Rows from block 11 of a small sound classifier, named by matrix and row number. Rows with one number belong to one neuron. Each number is 500 + 40 x the weight over its row's rms, rounded and kept within 0 to 999. All counts start at 0. Numbers have three digits each. After the name is the row's rms in percent of the matrix's.
After each neuron's rows are labels from the 100 clips, of 14976, where the neuron reaches its largest size: "responds to" is what is common among them. Only what is clearly more common there than usual is listed. The data: synthesized solo parts of chorales (CocoChorales).
# u: gMLP up (value half) (model.blocks.11.mixer.u.weight, 512x256), inputs 128-255
# v: gMLP up (gate half) (model.blocks.11.mixer.v.weight, 512x256), inputs 128-255
# out: gMLP down (model.blocks.11.mixer.out.weight, 256x512, transposed), outputs 128-255

u.280 028:517525425519562453544445473489506492538510473564536486480518519481452472478492503527491486467485482486512489483404462435470522523496505497506482530388519579519542520585480559452466459513488462517561420431498513568417425497498456461541526447517466546495491534494490475489528562508477575545481470543535437488438549442549516484435536437495524586476476572486524523505464457405500565494502
v.280 030:461540499462469502442519489508515434542518461478544490529479551552478465428487533499513497451493516513498542474462531483444510517543533588502513553468495534533464463433514497427490577502549469473464533570501478422524530500564511516500523483456509461511500482471437448496446509486521509544512463509564446513504486428515503515464459527517495511528547419460482565495474440494491480448518
out.280 039:481455543494476546461564531502513531474532514481485556527524481536535527511459522449507525546454493532501541541583551558544463512524508460475515477588462504534452449422579483534531531473499513488500506563502458423552627494493525532490478554498483482475503468512563505497461451462497440468518544426506544511517503513472467501580489559480471440504474427511455491516549565548467406524479
responds to: bassoon

u.438 142:551437550512567505504450510537479525516504518463512497469484496419601490469505561449507522541544462556451450541475483388495539547473462484406550484524483546527594534582526439533511543485548475465527520523501508502611451515551557513465560499522525535500494489498497480528443493532491484493485574506475483558500420543524483523468434511449537497530462525502495457542484515490590449472437
v.438 146:510498478540533504498537591529525504529446490437518466521470467531565519565571531550486431489485527536469510467592460486493441467540461467438449468464545477487432476455501454437470479547495509482475462474450519496477510532445511472487464471540515512557492428474534485550504519552465517507558516516429492497507480524528445555544405468537533481502492472590559502471528492481546558477508
out.438 114:472504513473484456479452544484459445531468473488529550424520474506419541446547491428498539511481532509438494558503504540478506505412504462467477487463585553533566489587587497540540495448452475452462436461513443536468518578546434557441503521427510469535475575501503453431495500514516577475544492464526569500530530543483494448510531531511525542518440506418484485489482504497501460538497
responds to: trumpet

u.41 026:461479422510516469523491446490508538520481526547521465544510498539518471535483513459491483526501458549537507406440519427478482492521531550472474494465547549553522509528517539463426483498513511546587458474506498522498512480478484470532517489539495540585539500400483465503537504501511498569437517470582499483447517497560503431534519523493477539482510515527546476486453592503477520450518
v.41 029:496500555484485478464495558499486476517468437466490517544491533569517557478447563495453470469496559468515504497476525469513591607494515537517482552453426518495490489526508492473567517508453450506491584556424497455517494522558475501428541492432526481539457442489404448537459519459520529490499464536560487548520540418493512506439467499554534493502512490445442564480559473572459484520512
out.41 031:497542485595518491515493485505552453502528471490512534549572524450476467464499461492498513516443477468496558581521561537471538485488501504462471466537486504462540463461516482490563516395484459519485493508509525454453568502527482531544457505451514431401535508563496492483481489451487555509603536501516476528485492460467477543474499434546548463459544386555524472564536509511447475538433
responds to: trumpet; note D#5

u.161 107:452465452544475481504549542558486443492526489431504550504530458497441489483454462489476530571412478471465489529433521435476510434569522514522527465500488482566520451433550514549452427480438538554545583537527602473505392432479506484529480530481555490508501518559431530487504479482466527511460513572487524522509527491489495523529474531513545496430541478460444533560489494510458453556489
v.161 127:511477482450496550430526438500543536552515481625538540512454472515537433446456448494455499512472389492542498540515452500504482583496462484522515487527440530517526490514495462429445488377507498513487572459482495493561544432558532568494516519514460509492495515477476487517476554486571553537473442570500442536517483477566497463537531470534532528515592547519504551542466475589356559456497
out.161 102:481464448548520577514543518491504472484423474509497452535491461510566495484465519514568483543476462499448485438481518527527554536560504567426495441515483512485547463537518460505481504508513456515506479457554473516395490521535507448469463639445552473518515501489432521522482488470536554569500574423488456533478464511545543474515481549480507458522469470502481441529475487523540568503480
responds to: trumpet

u.327 139:480530508477552479474506568512513495561557481430547428567461504471493447520464458516517459487445459493513528514533415451458528436399511534516469495437524469466563611511511476540543562545420522487498488519484586482485485483434513445529518413481505569422489459575540432569490513477530515528467572521457489553474448457493599499515430485503513496459456527490552491505471503499534533475611
v.327 147:495535525515497528487502486441510512479562506482546537539442478500440490491516486472472495423428473444441529490545431533521494465433504525537458521441536460546464523543492473557551451481440574482535493574496514467489456455439450476469456476436529461464514521496542450528500546421579474546547570505533510584501454511500597518469446482541551498470498538499584461507439472533533489560552
out.327 105:487441466515481532514568499564456493521514439541455509460502546545528517528493523542497491552477442446634531483554480501502462485515457491552466509552485466495532482400545528453482517579569470511452533501499502537516399512499524479517446466532487540501499454510558536478528541500501514485515477570442485438483520459521465552522492453474531504465505504481443544504507580436472454469481
responds to: flute; note D#5; note F5

u.75 147:500589453474492495492522444468441525530493548528428506468507460494465533471473556507548490529498443498533503498458442440570537497468537512530502539424545450470478511494486532507437593531560603474540547522484557548549417452412497620558543520530480489556521498496462446469483441450497478484498519499507494509473549497484466481484479501495460490486461496489445548476457510518510443452487
v.75 158:481524538476496567492536505456515539542540560556427489447475481486455538513473537490466447417463533460585512511503495480560514558481564502525476469490566495526445504500518490533477563539479457466506496539516452503470424443451513580540515444546509553475502451497499482504548468478536464540515574498485502458430541507434484538520448466520513476532501547507525505511529499519499549477498
out.75 108:462495495485459430443438480463460508463409494479502527516502462496484474549559522523560594489536464520486452487455499479574537530475458550447624504519534510467529466481456510463509538551510528532494508439503542536482537560486482540501600486466469474543465462508470519418488493494419437413500490448531470452508501468464534480445531485516504479524453469521493467565483453513522436489468
responds to: violin

u.239 132:465542453492439580437510449490506514551478559410542523429593474467484522547508465551513506535561534486443451416437501505467520519468480493544529455465510484476491494483490533569466474462423524482484541432522510494426531539451465538458495581481443440543523522483507472448493449494528493537497509484454436514382518513437480601538513459494444503512471527503524472432547461482526515475452
v.239 136:458498514480558564465456512535565518447485517485528485504516486481522496481473467472509428559449558419486507569475457551526573478529445455526485489459491485524476472452504474507492445549425513470518519479522472479525465495512510460550498462554482604530509532521502532437468449467594493583434479534511549527485532412449421489527465502409496475454461540492551498475508499585495516559445
out.239 099:486571493480518527463534542500424528524537460499471506486475458445464541453529466526529497564475489498548551515397479447551476509492530545422526470503511493541551498518472527517542510449506513545568532475495536501495431494494518507455517541509572537414450428468450481548522494490528536517481580487439492590491428477476477535530444517471571527500427500453499477541464481483501443453527
responds to: clarinet

u.480 143:545448474578519495469454463524604516516533440420523472479483460533566442532493448442479521490502482577569538505496457512462467467469528463427450505535510463554424469488530505428528528457525515540556530523504434526527487538482495465556518481560444503498516499513529509491510523467534483480487526454491506511525523476476514449504470531473512452558526546498456475502472533527470507493507
v.480 142:525490415532548505482539521463513498457483526498500491468445429462573481497481477503540485464484482548523553511474514522447415542454551441412455569506519451595508505536555469513522494441516482482508488554479489486522478543559461476505500503509542562536484447512494496500526536503568526442499534464444514550476493446455577437500420532473580406501534527514541524541548487545454520536528
out.480 102:445551433465536466492516504557482481549517473479512527467466466458488525475494529519423473492553507506540469483490457475424520518493482480504465482464481572441537513586463504508520608508488547593460513492474446443457512452447452492480497472447512413442453569513567471526498493510470517510468551499483434452495506532537481540530462454486468584467457527469511483458507507520474456444480
responds to: viola; note G4; note G#4; note A4

u.81 122:510518548534550527495447432502462491457425496469537434448464531496513526457439524498465465499537476520433391476507486422503577544462445515548440465403500417418440544459543494507475440472524519586561549534485509469562524417509478525550503503507501499451458541520480416475515495514541503507489490535524564485540554491456564513533488471492537519560466539476432468525530493478514418490515
v.81 108:490464529519456511501451517541457559512504553505512503520502457491543471496523468503512525490507441495495494476516464535521442494502473481492443511442461524511475480457497532509437539527482464535551521442558550544564597483476517486581519522457552566532473549501434555502521469474564570477557431491506491541539541473496530510520449501448543510505558548553458494474469504477511494555569
out.81 139:506576518498455454489554584509543477539497470489483566560473466509487484512558506451517471503483531515517568480533528570449484504526501509515533530520567560583569453515451556522517567549461465384404497534469514540427446568498491516490499484494482497533579447463508590501476499555547467537492527479470449467460450469519438501482478493538468474481554482510553492465461461540493602524489
responds to: bassoon

u.400 096:561465420502555450492541508527437535557583469472528475561474495463421508455481549520515500492501533525459503418477532489536550492481499587520470471471593538459515474484452441530504555491565413485437436550506475510537434491453550559421516480504453521497543508566468450496448473494481552510502586490518495488504509489538514605476472582443436484523519502524514469474505572508558495507499
v.400 108:537478509392468564538476460492488465450441473500517515500527564483480450484540452510559498533538511497540525522474554504558449450483493457518540496516496468509497585467556556540471494489513490515509583514471509487568464523474609560506512533587439458438465522495540485401469518506489489484458523493499495500492533477491508508526578490488487496516515432517548559510468462442509367458568
out.400 093:480520553524557513482514522532528450397489525518535456441512471539538475514510518501484486467507485503514492615490441480484438520492475491516510486589372453458451482455612507519511498534469541482546555492484509520437537471455565507488488513503573517492531546472525631536533484422483470452493442564475504474434470484473434469506490418495494527469423452533516505512543496551488547527492
responds to: clarinet; note F4

u.461 057:502512399437450490519544504531498516462511474550499474503501549607512507574432499500519506492536544535496485525507541505500545437516551516469477428487523557468540569513502506460496480538523497517467467533502449474443584529440499553501570517549452478480520523502491471498480504509478479491506527530511491561483516484485530523488493467424472531424510601477458476445474500452486569495467
v.461 026:540536455495474467499514577534534461513518527542463519505464496526557508488500524554502528470425448511509529432521491463443464476570542476462539520484462485562499462471498489470432523449499517457509592490565495490535461498493450524489520514473496441500496500473434419524515458498513536476527492530575390449483540442504537508471476458497582496453548567458516442440515523513457562547503
out.461 080:509462580611513529492436471455517506550488504417506508521505464410480489438498521482465511485435465482500535479513474504490478546468459468525516554502462485502470420460518506572549516453496511478560524473472556529560429489562496459482481492437538534467484481492511517510524525464515488502472506510464525451482483504510471475510493504554544456549469386511576532578524512542488420530520
responds to: note B3; note A#3; cello

u.205 126:470442551559528452483404527456478457455445501479530626467468509488534516562499562488578506450479479505515526486489513470480587469480564527460475459520513521445410479519523501524553572497479516511484565519497562527502474498496535466433468469524506513467507477485476489521485519461466515457453477474541522558506525509579475406506527570477489555544557522446481533499598565476560555407482
v.205 134:494469525469515456510525499519540528455544505548671568486491551499480516524436417473522461499484459469495478520496595473548531477475523595459532508518431575499524517494466506488438520471561513475455491442410516494494510533519574525533467479492464497492442507504560494476453533551524503418479532475529532533569470529485474411518476471446528459504517548503527457560482504519553536482496
out.205 121:519459439460476558459597516538540512529507466505469454568530475554506497462461498527463478552535520487496502541487515476489447481461392461532506534445489504513544591493514490398402411516524503496530471495482473523497474526446414538539492512475533443530502497579521477462532498519496465471511492482492488447477458485465581554529433399526463473518514579441507487443425463465445485585489
responds to: note D#4

u.3 035:544465551487527463471566558558415464456520536448492494494568468501570544529520491475470522571556491461569538548466456436448540479468520564504449553498568435507510492451531500466558476476499501488508511504487518505441527512510507475471567552565530497532477506444444506522526474505500492533518511422540463559478515516401518493460473566473514498454483461439467539418554433454497542511469
v.3 020:576527449472548460477497550518469502463474536489469493528517500520518543532503528450513449460502454490531503464484511474521515567532555516437496516519480472394443443523531471413506551488475451536466534521482498567494482541454493551495546576482520541530473560422464411537477525443531602562548477482534533527458481446480515451489492443558542584424539522428487467530481517555479528464509
out.3 045:499553455484497511550450452485564511548443468559503497466422569465425494409473498489489438432433487533402536466563534559518469527567452439441503477541423557516514527493475528512469551511495476479550517485532469493577523525507509548495450423441397524510541497559575486444488525526470475441497478541484552441498470474546497486548524454548519520582446492559498448584452533480489462482491
responds to: tuba; note G#3; note A#3; note A3

u.108 084:493481544536553557539480542565539532462448554481433484525483534542479501516515500498518485498394514497506578577570501511534469536479517576470500473484539531461554486536520452514442431505523431503452488411473467585526476499421428533451554483523552518475545450511524462526523492460592591486479509526450509551513507478461476522520482472427494494453471534557508553481427443495558550559503
v.108 058:491502477434485484557546477602501506514455533439472519442504526484501511535510482548487541436562425484547471474512449507516546463460484501404476480464508483494522468527506473513462553455534562406467551500527437542528454481446506577525416518500500466525559464491514387519524518575436571508555497522550462435483471481489504484476512483495524571530564549438497503484489463513474557485491
out.108 112:557518465485431447493519477439447523527565445541600486477530484465492521486452490481491519488593444503486447412420567486438550488531464456530477554525457482498454540481499554438536582518500570487569533554552539408489531496549533470577446543499445490518440504490493503457506515506423411534529498490577498452501502527538532496504512521534504459522496481450473454526589547516415453475491
responds to: note G#3; instrument: cello; double bass

u.454 111:484454478560554515436522478566492528482511526544475473523468466465554556472486437570523557579528499528447632453506507496505522502533479524539514498526428511413505422501512496389527502559453520471485477493515468487527589572543479505457526556445528503559455551503572508458515484498520393529525541512480481521551488474520479505486452545537476495538442465480487506422492482531480451507512
v.454 077:412520535530468516460537484495494512509424593477479494501455556528461457448550540541481535504490536555493568509543534518478450451494437486497516479567450503527444415470485416532493499411453450505511550476523580544541451530515489413474527562460470439442537520480511526522527488567502487491532550522497428511421473501526448450479495514461535490483454526527521583514461579484475547441400
out.454 139:506522513457442460578442502429521455504476462451542494485555536492443420548543577517494451450500523467498432522473510474508488545507535469483449480463584525625482554502453508597520486464488527522456517527443561533502405445470530517510460502535471482437547469515465513571494507536445620467494441499494485484473494545515495473510545445512557469491519523513530542619496521472474537543542
responds to: clarinet

u.31 097:564502499452499473514429450477486458490465491539502427513531448531473557483547459521490498504449449523434521513466511575454464504508564525548571432539492451510449486445488510516530486520495489447542509488522457542490554526461487437540550521431438460459567476508486532527478489460493564563492516512448536490534515521587513477501545522567527499542517513395495519498514444486387537533504
v.31 070:510558538459503516512494486509486473542548516473512484518474567522524548493502463519488525516540446521564484443478456477485451538509487486473501497510498496521560512557445475502460453391548478453558431455511527566517433447515515520471514522555575581538550486566479528455556493469587497496460480445447539541478525423461501454438455540446495491438550552447547537447530425506416461491452
out.31 117:474507471539543469511519557513537503464494534449444597465489518482538467560468551450531538554537513496495488486541469433537506504495461492464462541470507498507499476556516462453460519456558525538460466530443507403539468535571501555455500460550523568532427488489483462509523504472513461465499490501541525497463482496447483488525454452458461464475493515609518513517483597496601509469474
responds to: bassoon; note B3

u.393 039:494552484591417488434466501536452462531444539523488589573601511550499480592519482576486532498512471557493468501503465559495493511450473455497442421507503507530566557536498509413496522463445482516563441475508524508513477498519453465501505494474521579555542533513465469460468490465480527504516531503520488550473493470503446504498503478510463579514519469515544468494479605512462507553492
v.393 080:574534491442493512530528433490503494549494460504462491488491501502526521454485472531441496524452502474482550496473499524497460537534474595454535574515476403503499495511478445468565551500535534530464585517460457465499495531497582432552462509586473498489583499447463490498495486494463518466496491521476498528459458530477517452529516545488458535472525539415513449489558534474552515474440
out.393 041:515460423515514475639476487552567539483541497418511469474460466536535527463478512442563475560524511493477504576569585509516527490460457560409443482521515429467535442441520532554458453539514506499440502499501488519491513531506397537478461507500458447485429485547455462539527533512532516507463484494536468518461492477551392490478497454565518514505500446510473493531491479505490514556490
responds to: note D#4; trombone; trumpet

u.262 075:473518513499502422539518525500524435524515516477499531496415521529483481556500507459537489476502457496445524451451487475512478561527434449469471508466561503470468427529494531529504496515479449524607430464453443530519521447539576587515534485492453526534504524448509555532542491491513458489402455498486533534497479505482521481512491446521522530565513490501495518532453540526534453505577
v.262 039:514511515498489486407498572505520455504475564520500555505499572469529476473519544453533473523469469530529445518537477522515492504564478486480520478461498445482483537480486517484483499443460506526566565451488417584558500535500439556496554449440494528546461496437461530515562450471480536504520418477513414494528502443488502522511481511500461481552604540563540497508495447534568445506545
out.262 103:549471513505498545483507444500454554459510456545538475502554468458521506475506508497432533496501537505563472558507496523488529437448551561547552488478468490536528564480518507476507525541506519467414521539553555510458476510482432401469497495511578497522542461584473493439464476536460569501569512517454479426547455514513421518506496572529519466408508522496482484489510503486449542518426
responds to: flute

u.291 024:495492487517521483538476502458469497495514483539458489509465494544473519521529492466506499503505426534519506505482521446485512468501540501495448509469546510525558454511502537470453465474506430538526484490538497592474509495436497466509508524447469551535506443487506454487508479440486528583477488498540478515505493531555539459499502522461508551556468478474497505487437516462426500417565
v.291 023:500500513512506488488549578527436486539416438484459533525519481534529520481505515520507453502456539490517469524508499455470563610547570559500489472452517469474480475502497488394466502422494472523568554549433470544493515531548510519434585512441517498530503508413438433541504550470522490532463447562511462582514484435486471512509501421517535600537484510432469511498498470620466513547503
out.291 032:482507459527502452492513500543542502529489538535571510549573484474506469488495453515493529546454512492485527496453509508492495539508476510459531498520416534480454524491484463484556588510512570491541475502494496413551528485575510534510512475549517461506499536519484521494419519552507522448498509467501478502494498460496457490506450451522462436413525490520471473556552547558505477602467
responds to: tuba

u.389 097:555447551508486488483552481529462505445431499543566455478497470510460543499445569507512457524509538424486487520572509554547507531476454488448491533443472536504466473542485543500551431459457484438564547515534473466476514519514512434407448448482507470518503518480499521485520474537521467481498548486558546450469502429484519442417443397483422472413554535535500562512482506533558499518573
v.389 101:520488518514480447496511492416491505508537536504489419564426507460457494430419543510522509510519518456493517478487531454531485466462510511568519519510539442471526538481436526528393570475493467503545495519500528552509572508499518398462546551488518482498449436485495576501558531545474502498516437433440431516497431444449456524522460471500550493418494515504487504484457543569539518479513
out.389 116:502554472506494517536453544492547545542479535418466539539552501474526451504506430487467506538514476539487527477456505445448506485501531501519537447562512494500512509469514445549508569497501538586460488485450530472506509491511450572537533568497486514494521445481544530520510524449460559522459506555445515558514497529516513562588552557472550454541484490462498463475492462457455419503425
responds to: bassoon; note D#4; note D4; note C4

u.229 064:490472504547493529449517515541493428536506516513452461535481464547566462528510448492513529500529447432493453455544528494439495487463522561520499500523490533531483524398507503459474496505477529510504479454582512539504495574524471475558443556470490484519430471496476486372544523538401490478529466448559537609506496450591549457583481551447501504516510442502463547491507537444507501454523
v.229 080:498525504559518448461501475561551427484510495503500571527461541502530575430511494524484578452532465509488510538523463395473528472506503467542490425469501557477496559544405497477512522497515447433573496471483421468498511424489460508469553482446434572462571530443472474451539448477498549553507394555459477584492560546507460576526488577539491495555474497463443478489449533533554480462498
out.229 058:588503501554509438511511513456491560490480537453491586475456520470461448487513419504535553578486531482535451557455476497498502453557461469445477588554497560435479470492478537480506551466509430523491503565446492468523466525509494578460470493564462443474551504454494519484460496488558492449518501582520462481460509486432521463455550462505528483533492531540476530456468509505489535547429
responds to: flute; note F#5; note F5; note E5

u.89 142:521516490537482445612544475486559520565466571495519490483498498434520507548491472511438536493502524560545490516455491561492525546503595540476535531527469495575482479426560548503571523475468481538518451519482478406464505434542428525492499510542436471468519506467557546434462521536514447494503574517539475538549483472501486582542478515496515463466529507467474500483517513480470484500509
v.89 138:514497588519529486465510517496533447484446556478488531453542499491514537443528492432519496546482481468479509546529474520485546531570493466491505476534523527536539492563521519523508518474603519480527537543488508538565582510523511508513517445493438497539462571457505516382419531473448513489455555416463559452487482505552443541539547500509475518499475498430458474475565465493499491548549
out.89 099:507505462535506574486561544516516507530487434599483416501484516512527375481504484500517491438504480490480481562485483554453430454521504556535506456507561508495490497528514528422490545458547512548458468493522419442451490526436501456546563449489511491477500512465508491480466536522544509558455471583475496482493515454480436561540552434504542427466502529504567441451537460452471498498495
responds to: bassoon; note A#3; trumpet; note A3

u.116 055:506528533559527470481477407480532500463485552418496501466497542498518511514507525523492586500438527435474504580512528560488520562490415444498492437403523475479477518480434507472545563482503478498536510532549542464474485530518533485464532471468493510508493551513459419477560542476534484494540506520527632475577552483606464467599536423549469452535474511463483537534515447519437460499483
v.116 036:512473475527495526479443596527473485562462564432430551586526512479474564546483493535527452503501533529482494482511554483495550535440511537517445500457523536475574460521549530422509513502476498515586549476512465454458465473466440478496495467553557524471558523491523424466530506507586503566485461577542495493447495486531506504486454479518518640466523424432452521505454497547394499457485
out.116 079:504485448476488564495488568524441518496476450601454462550499486544457506450491477486515408539548483526515465450428510437539487457487581562519525549557540500547541524520527474514445443500517520501459457468483452554518518492503492462528482513510555522502471500495561573496437477480484524491462472499480355527428487534415503527409456535468494557501514506496530431463481556476518562534491
responds to: note D#4; note F4

u.381 128:456464558509547544555486552473609453512433514526464513492483480489472477469519542479493510521539481454477465521483470505526456521506561493506500547466509492513514528347498510530485462542448508480509587502482469498548490473457480459469493450472497475479474437461443463542495540494508476523514461445472470537584568534516506503609491494543509454447501467431506525506457488517530507553581
v.381 118:456462484480544514473506444528546526513517573469470442538468529438445511552416470535504449507508456494521480511450485429454437543500572512490511457420493517494510397581482615515471504541494536538488496532527440460499487429501543600474435463515489488524479505511513475517542543548471460435538475434535490518515512433543595514440495440510517560519471587570487528548513463547531540471517
out.381 130:503489468507442436454547441483429568571528471522557503517505516475533496524472507500483566521500464560550529521488512504432502490505444523503502462549508459493507517617482514472504564506497462485505447497517523476475483532497471522516478561531486574545446582494559501519534488558522519489482546541516461497449466507466503506426452483460491517503533546553520461496453533453514553499457
responds to: flute; bassoon

u.18 080:460500438490474527534514494547541487543447535497523608495493487497493425511492553580508495519478511519493415566450501523505492498507533504473487471529513452529536525505553507459462559471479516559463481468441507508481502521506479480487431577438420517570518472509485459486497458456478425584514546517462504479532511516472456515454523567507424540466567512487549584524497539534489471465473
v.18 087:503501502488506448516479536497481452567538478467557547526558533503425487557520468454536448480504546445562472549495530488499507485543516520481478475541533510553521521498486486482451488487530516538482485468486498445510471483505522570592467482532563444464518565531490479563457530479475536482501498479517507476521450490485476485547473474484562427427520490555472488483535527469503457539487
out.18 078:506508451602591502501506472505475449472507510548467512548515497488517486542403529502545525579453468459541455530493504523489457540482539542404492466508498518478429486472472556525521491439483533578524470469529511555455518507553411480486480511494482504527545498505435508480422478484475537542536484516558491545416517545597401461459513472499534450470548466514459477532455561437440550515505
responds to: violin; cello

u.448 092:568481497543486473505457514520490477463529477505453489515491496517450526476541509487518483545536560467488449533554535553489537535481485560395500501492506482461534530537500482498486516527452429419499540558530507574465532497490494527563502572556538443468491543504480502481477590424454488555499556512533495460519454556522460550457406482600470551598503515470531518548516483425490497485481
v.448 068:505585415457526536517523518539492525574512432434463461527440543531476557551447443468552499548526450473512500493519504512513551482428419508532445501538544457522535530491476518536462508478551508544480450477491445514465438526499477573522460534451532474527504514491534455508575488439482576504487482473510541485470502493463500511502428545436573438474432515430593497467471513543527512532478
out.448 117:493505474489519522486530523534478518543486545505524515470523489479553477541431483481494573472438412534525551463454454455491449465508525466602561512476531484534433516467494512508462460486513533577512433448469444439530463529493463472393483456458451571561549425530515482509523455549543530452507464467497477557454575457468549486582595516432515447451473519499453464476489558539513505488502
responds to: flute; note E5; note D5; note F#5

u.494 097:508477499549507483443520454616523552521486424522515478463440437476506523440506492442480484502450531525520607498456476527418548418538480579487485468539514462506411571540534476516573477493496483550422491491479500544471524540550466475500497505554449503464558468527532549495555432529537452401505432507571513526533469480526535551520540575548541464518529508485408508486467501500490469484525
v.494 096:550509538525476474478497513493537533475454553510504487428515546529542520477482494483522509477465531485529507463499436501430571493464474515478466456509542504535450476494446462558552459452467493531539575402492461478506447473530491465510548535464426513485475508529549568494480472572541452440529443592563471469520480468494573444443492554508528542500532650514487532524467611456484545490563
out.494 112:521502473438490527497483556398522405525478561457501523527591535510475484555493522512522497503544499461445431526569510446549503560486503442493529510482513509491572490465482509499457517496524515502521473529514571488541501473426562548456496457451549524530445546445450470482502548521478558604503538544488513446497525437448479442453482505497469479461475463555589514536538518510490457526452
responds to: note B3

u.469 118:547492468466583523459435482463518485474583501414539516528556568535443535569554534476436533480556560491511470469529513493578505510444500555542548469492489492496514496471451477440377501494515462469545472484498577487485420531510549478517491522506565501452431517488508532532530462466484477560439564458531493497460577421475496418550463490481589518534517486492471522498556438556483551542494
v.469 101:510447501514566510534513471440507519428484542480499491511496525533479618500568450503492485492566435532565495576482551494486519530460537466507534464467502547494522478495515438432565516493500482492550502478476542424524497536512509512449542474439512516520519489452488488485532562468562427482560439502487542487466499506490433470426508483521469529486473460470447397439486557583462581531477
out.469 121:482514486557451534473554499498500532539490525515424512464474445499521458505442446515542456520454515547524530527470512528376458488558513445519438505478527497470438478526510563516566483537537533543478558555514478483460528462483518517541471471494479543496525443500458475520462499482564550460565479549498568504580449528549517480520538579527454484456496491454539503502516501460534473439564
responds to: note D#4; viola

u.343 096:557463563529513483515471502478493436529565443438466476520471458520460470522518556459533484483541562411549436446538484468516510496513583522499574492540421575496570471501509483510512487516466457428442477463490520506534512492456545501464563508529512520562551512438427511503450526440494509483507507474462469510469488517525512493476467478501570496472494482444579469567529490493535539516540
v.343 088:491518553525474465566405462475539520467526510490526572533539469554517526454548426500493500517570603485413551571571492458514463462557557461441462531523489549508491535562481478486534442514514513547556435552531533436514467515514509455516573500533512543460463499497514554532446462534486543578511460507544415494421500447552475466478435545453505494492485493428490499506522497480535508526514
out.343 112:461514465487503545493533505489507519487435519522517540520506599482489527462438506528415520483466439590529514484462535545525464515510425495501445519492559462446491478499465517503463491491532555587584457574523468513478527445531455493557441498505451479487483518533548473475554550538504458537466431502495609534543520475488443502496500562513461488529459545497440522464465529519526424494419
responds to: viola; note A4; note G4

u.167 053:503525529578478493512488555505501490494481537410512479476529426488498508517557522448505517558504483554511448454559525495546494450511532556499502488465479528490435462465509508553505497438499484593494525562433520460487468529512524467510486545495470511441468423529499542518454532485539462504577497490401502527486500568548492470525448503510500557450510523503532514493503510508494577511473
v.167 033:508451457506532520498530521493469484521486515495464519519501499499471459485588542471554504510503438501528528507495480455517452499531456526527568476493581460480517507498462457457421514518518554527515488503531488466466489438554579475527585517449494432556474508457525516538467524456512595494523482519511469570532495460496534534572490450458470463399526502428512418548469527520486479521466
out.167 072:544448474436523495464499429507481490529481458552529456552460539497553514481394476520473483468522502457493497483453448487464507538477470458473509430492534528529542541514512457430462505549510496466501489460572447583522507459518478520490470457467550525573548575536565452481515450540444548530468499505568449529490497485449512514513544474492496440523546508498461477522531482500493373493501
responds to: clarinet

u.202 094:451538496565529456522457508482530559426502538553497498523535443507493478475493446490500461482459482519499444575521495512460478537473472558555497523487431553513492454457548525551471449414481500530494445489494491570586452558519419512550517538489472562466435457599545478480435543412467541462498524502544497538510466419409539529448467479495533555468502475529479496498487557521438538516405
v.202 077:427545514481535502533527506415534443429535510556503515446495544440492456506462419500482502535516462514433475530462437451526489555489525578423504523452518557493425439425547506485505461477573458476475492531533491483487450592557517526492502538521495585535486524484469484554488500417454500485509456647522522502526535464469487530452507529527461559469520559531510461495510569567465453519486
out.202 136:576498502449496527513522496487478466534513483448553522532512522490516504517507595506514552521554479538567542399488531476498507521545524462439495458516572480455474538540518502462480584561489559469464561501523489416435552433465518475459439493477517466516569524396496524576571441563540464494501449454503536466490516540570439477534526517446474502520510523479506497528536464511559476493569
responds to: note B3; note A#3; double bass

u.499 076:566509421511506472503470435468479453510465488474550530487554474546505471540491471476423553530535458473563491464485536503476530467559487516469505548500552524534552531473582489427541507454427517487586480455463486444449498455483452499546505533479463578556492481564537488563523485498428428551468460502508460561508456484544460531517526474551501481542527480433481576499460539515448476497421
v.499 094:435558469480490490593523449463433543478525492493485535484531472408477469533474499526476444464470451505517462496477528492530518564539506470498438565504534568453519536408513514464490560503491529527505502512564502454499469482446458448470506508526498472517505459539493464506546492434492523523496488540559511500559491432467527446492455522462524475501520547423568552476503568464518488506582
out.499 072:474505404520504455499447515527526478458528510472463472503536492470487485546463515412484565566499501495520456578386567521489477489447512606451455426533513564475451450480510510481509509466473468524519530491551510514473473527523475440508454510526505506518558441498415475494451519447521533557525523524499543531482473520482476438470502427507534432506521465551494478477518554486456513512539
responds to: clarinet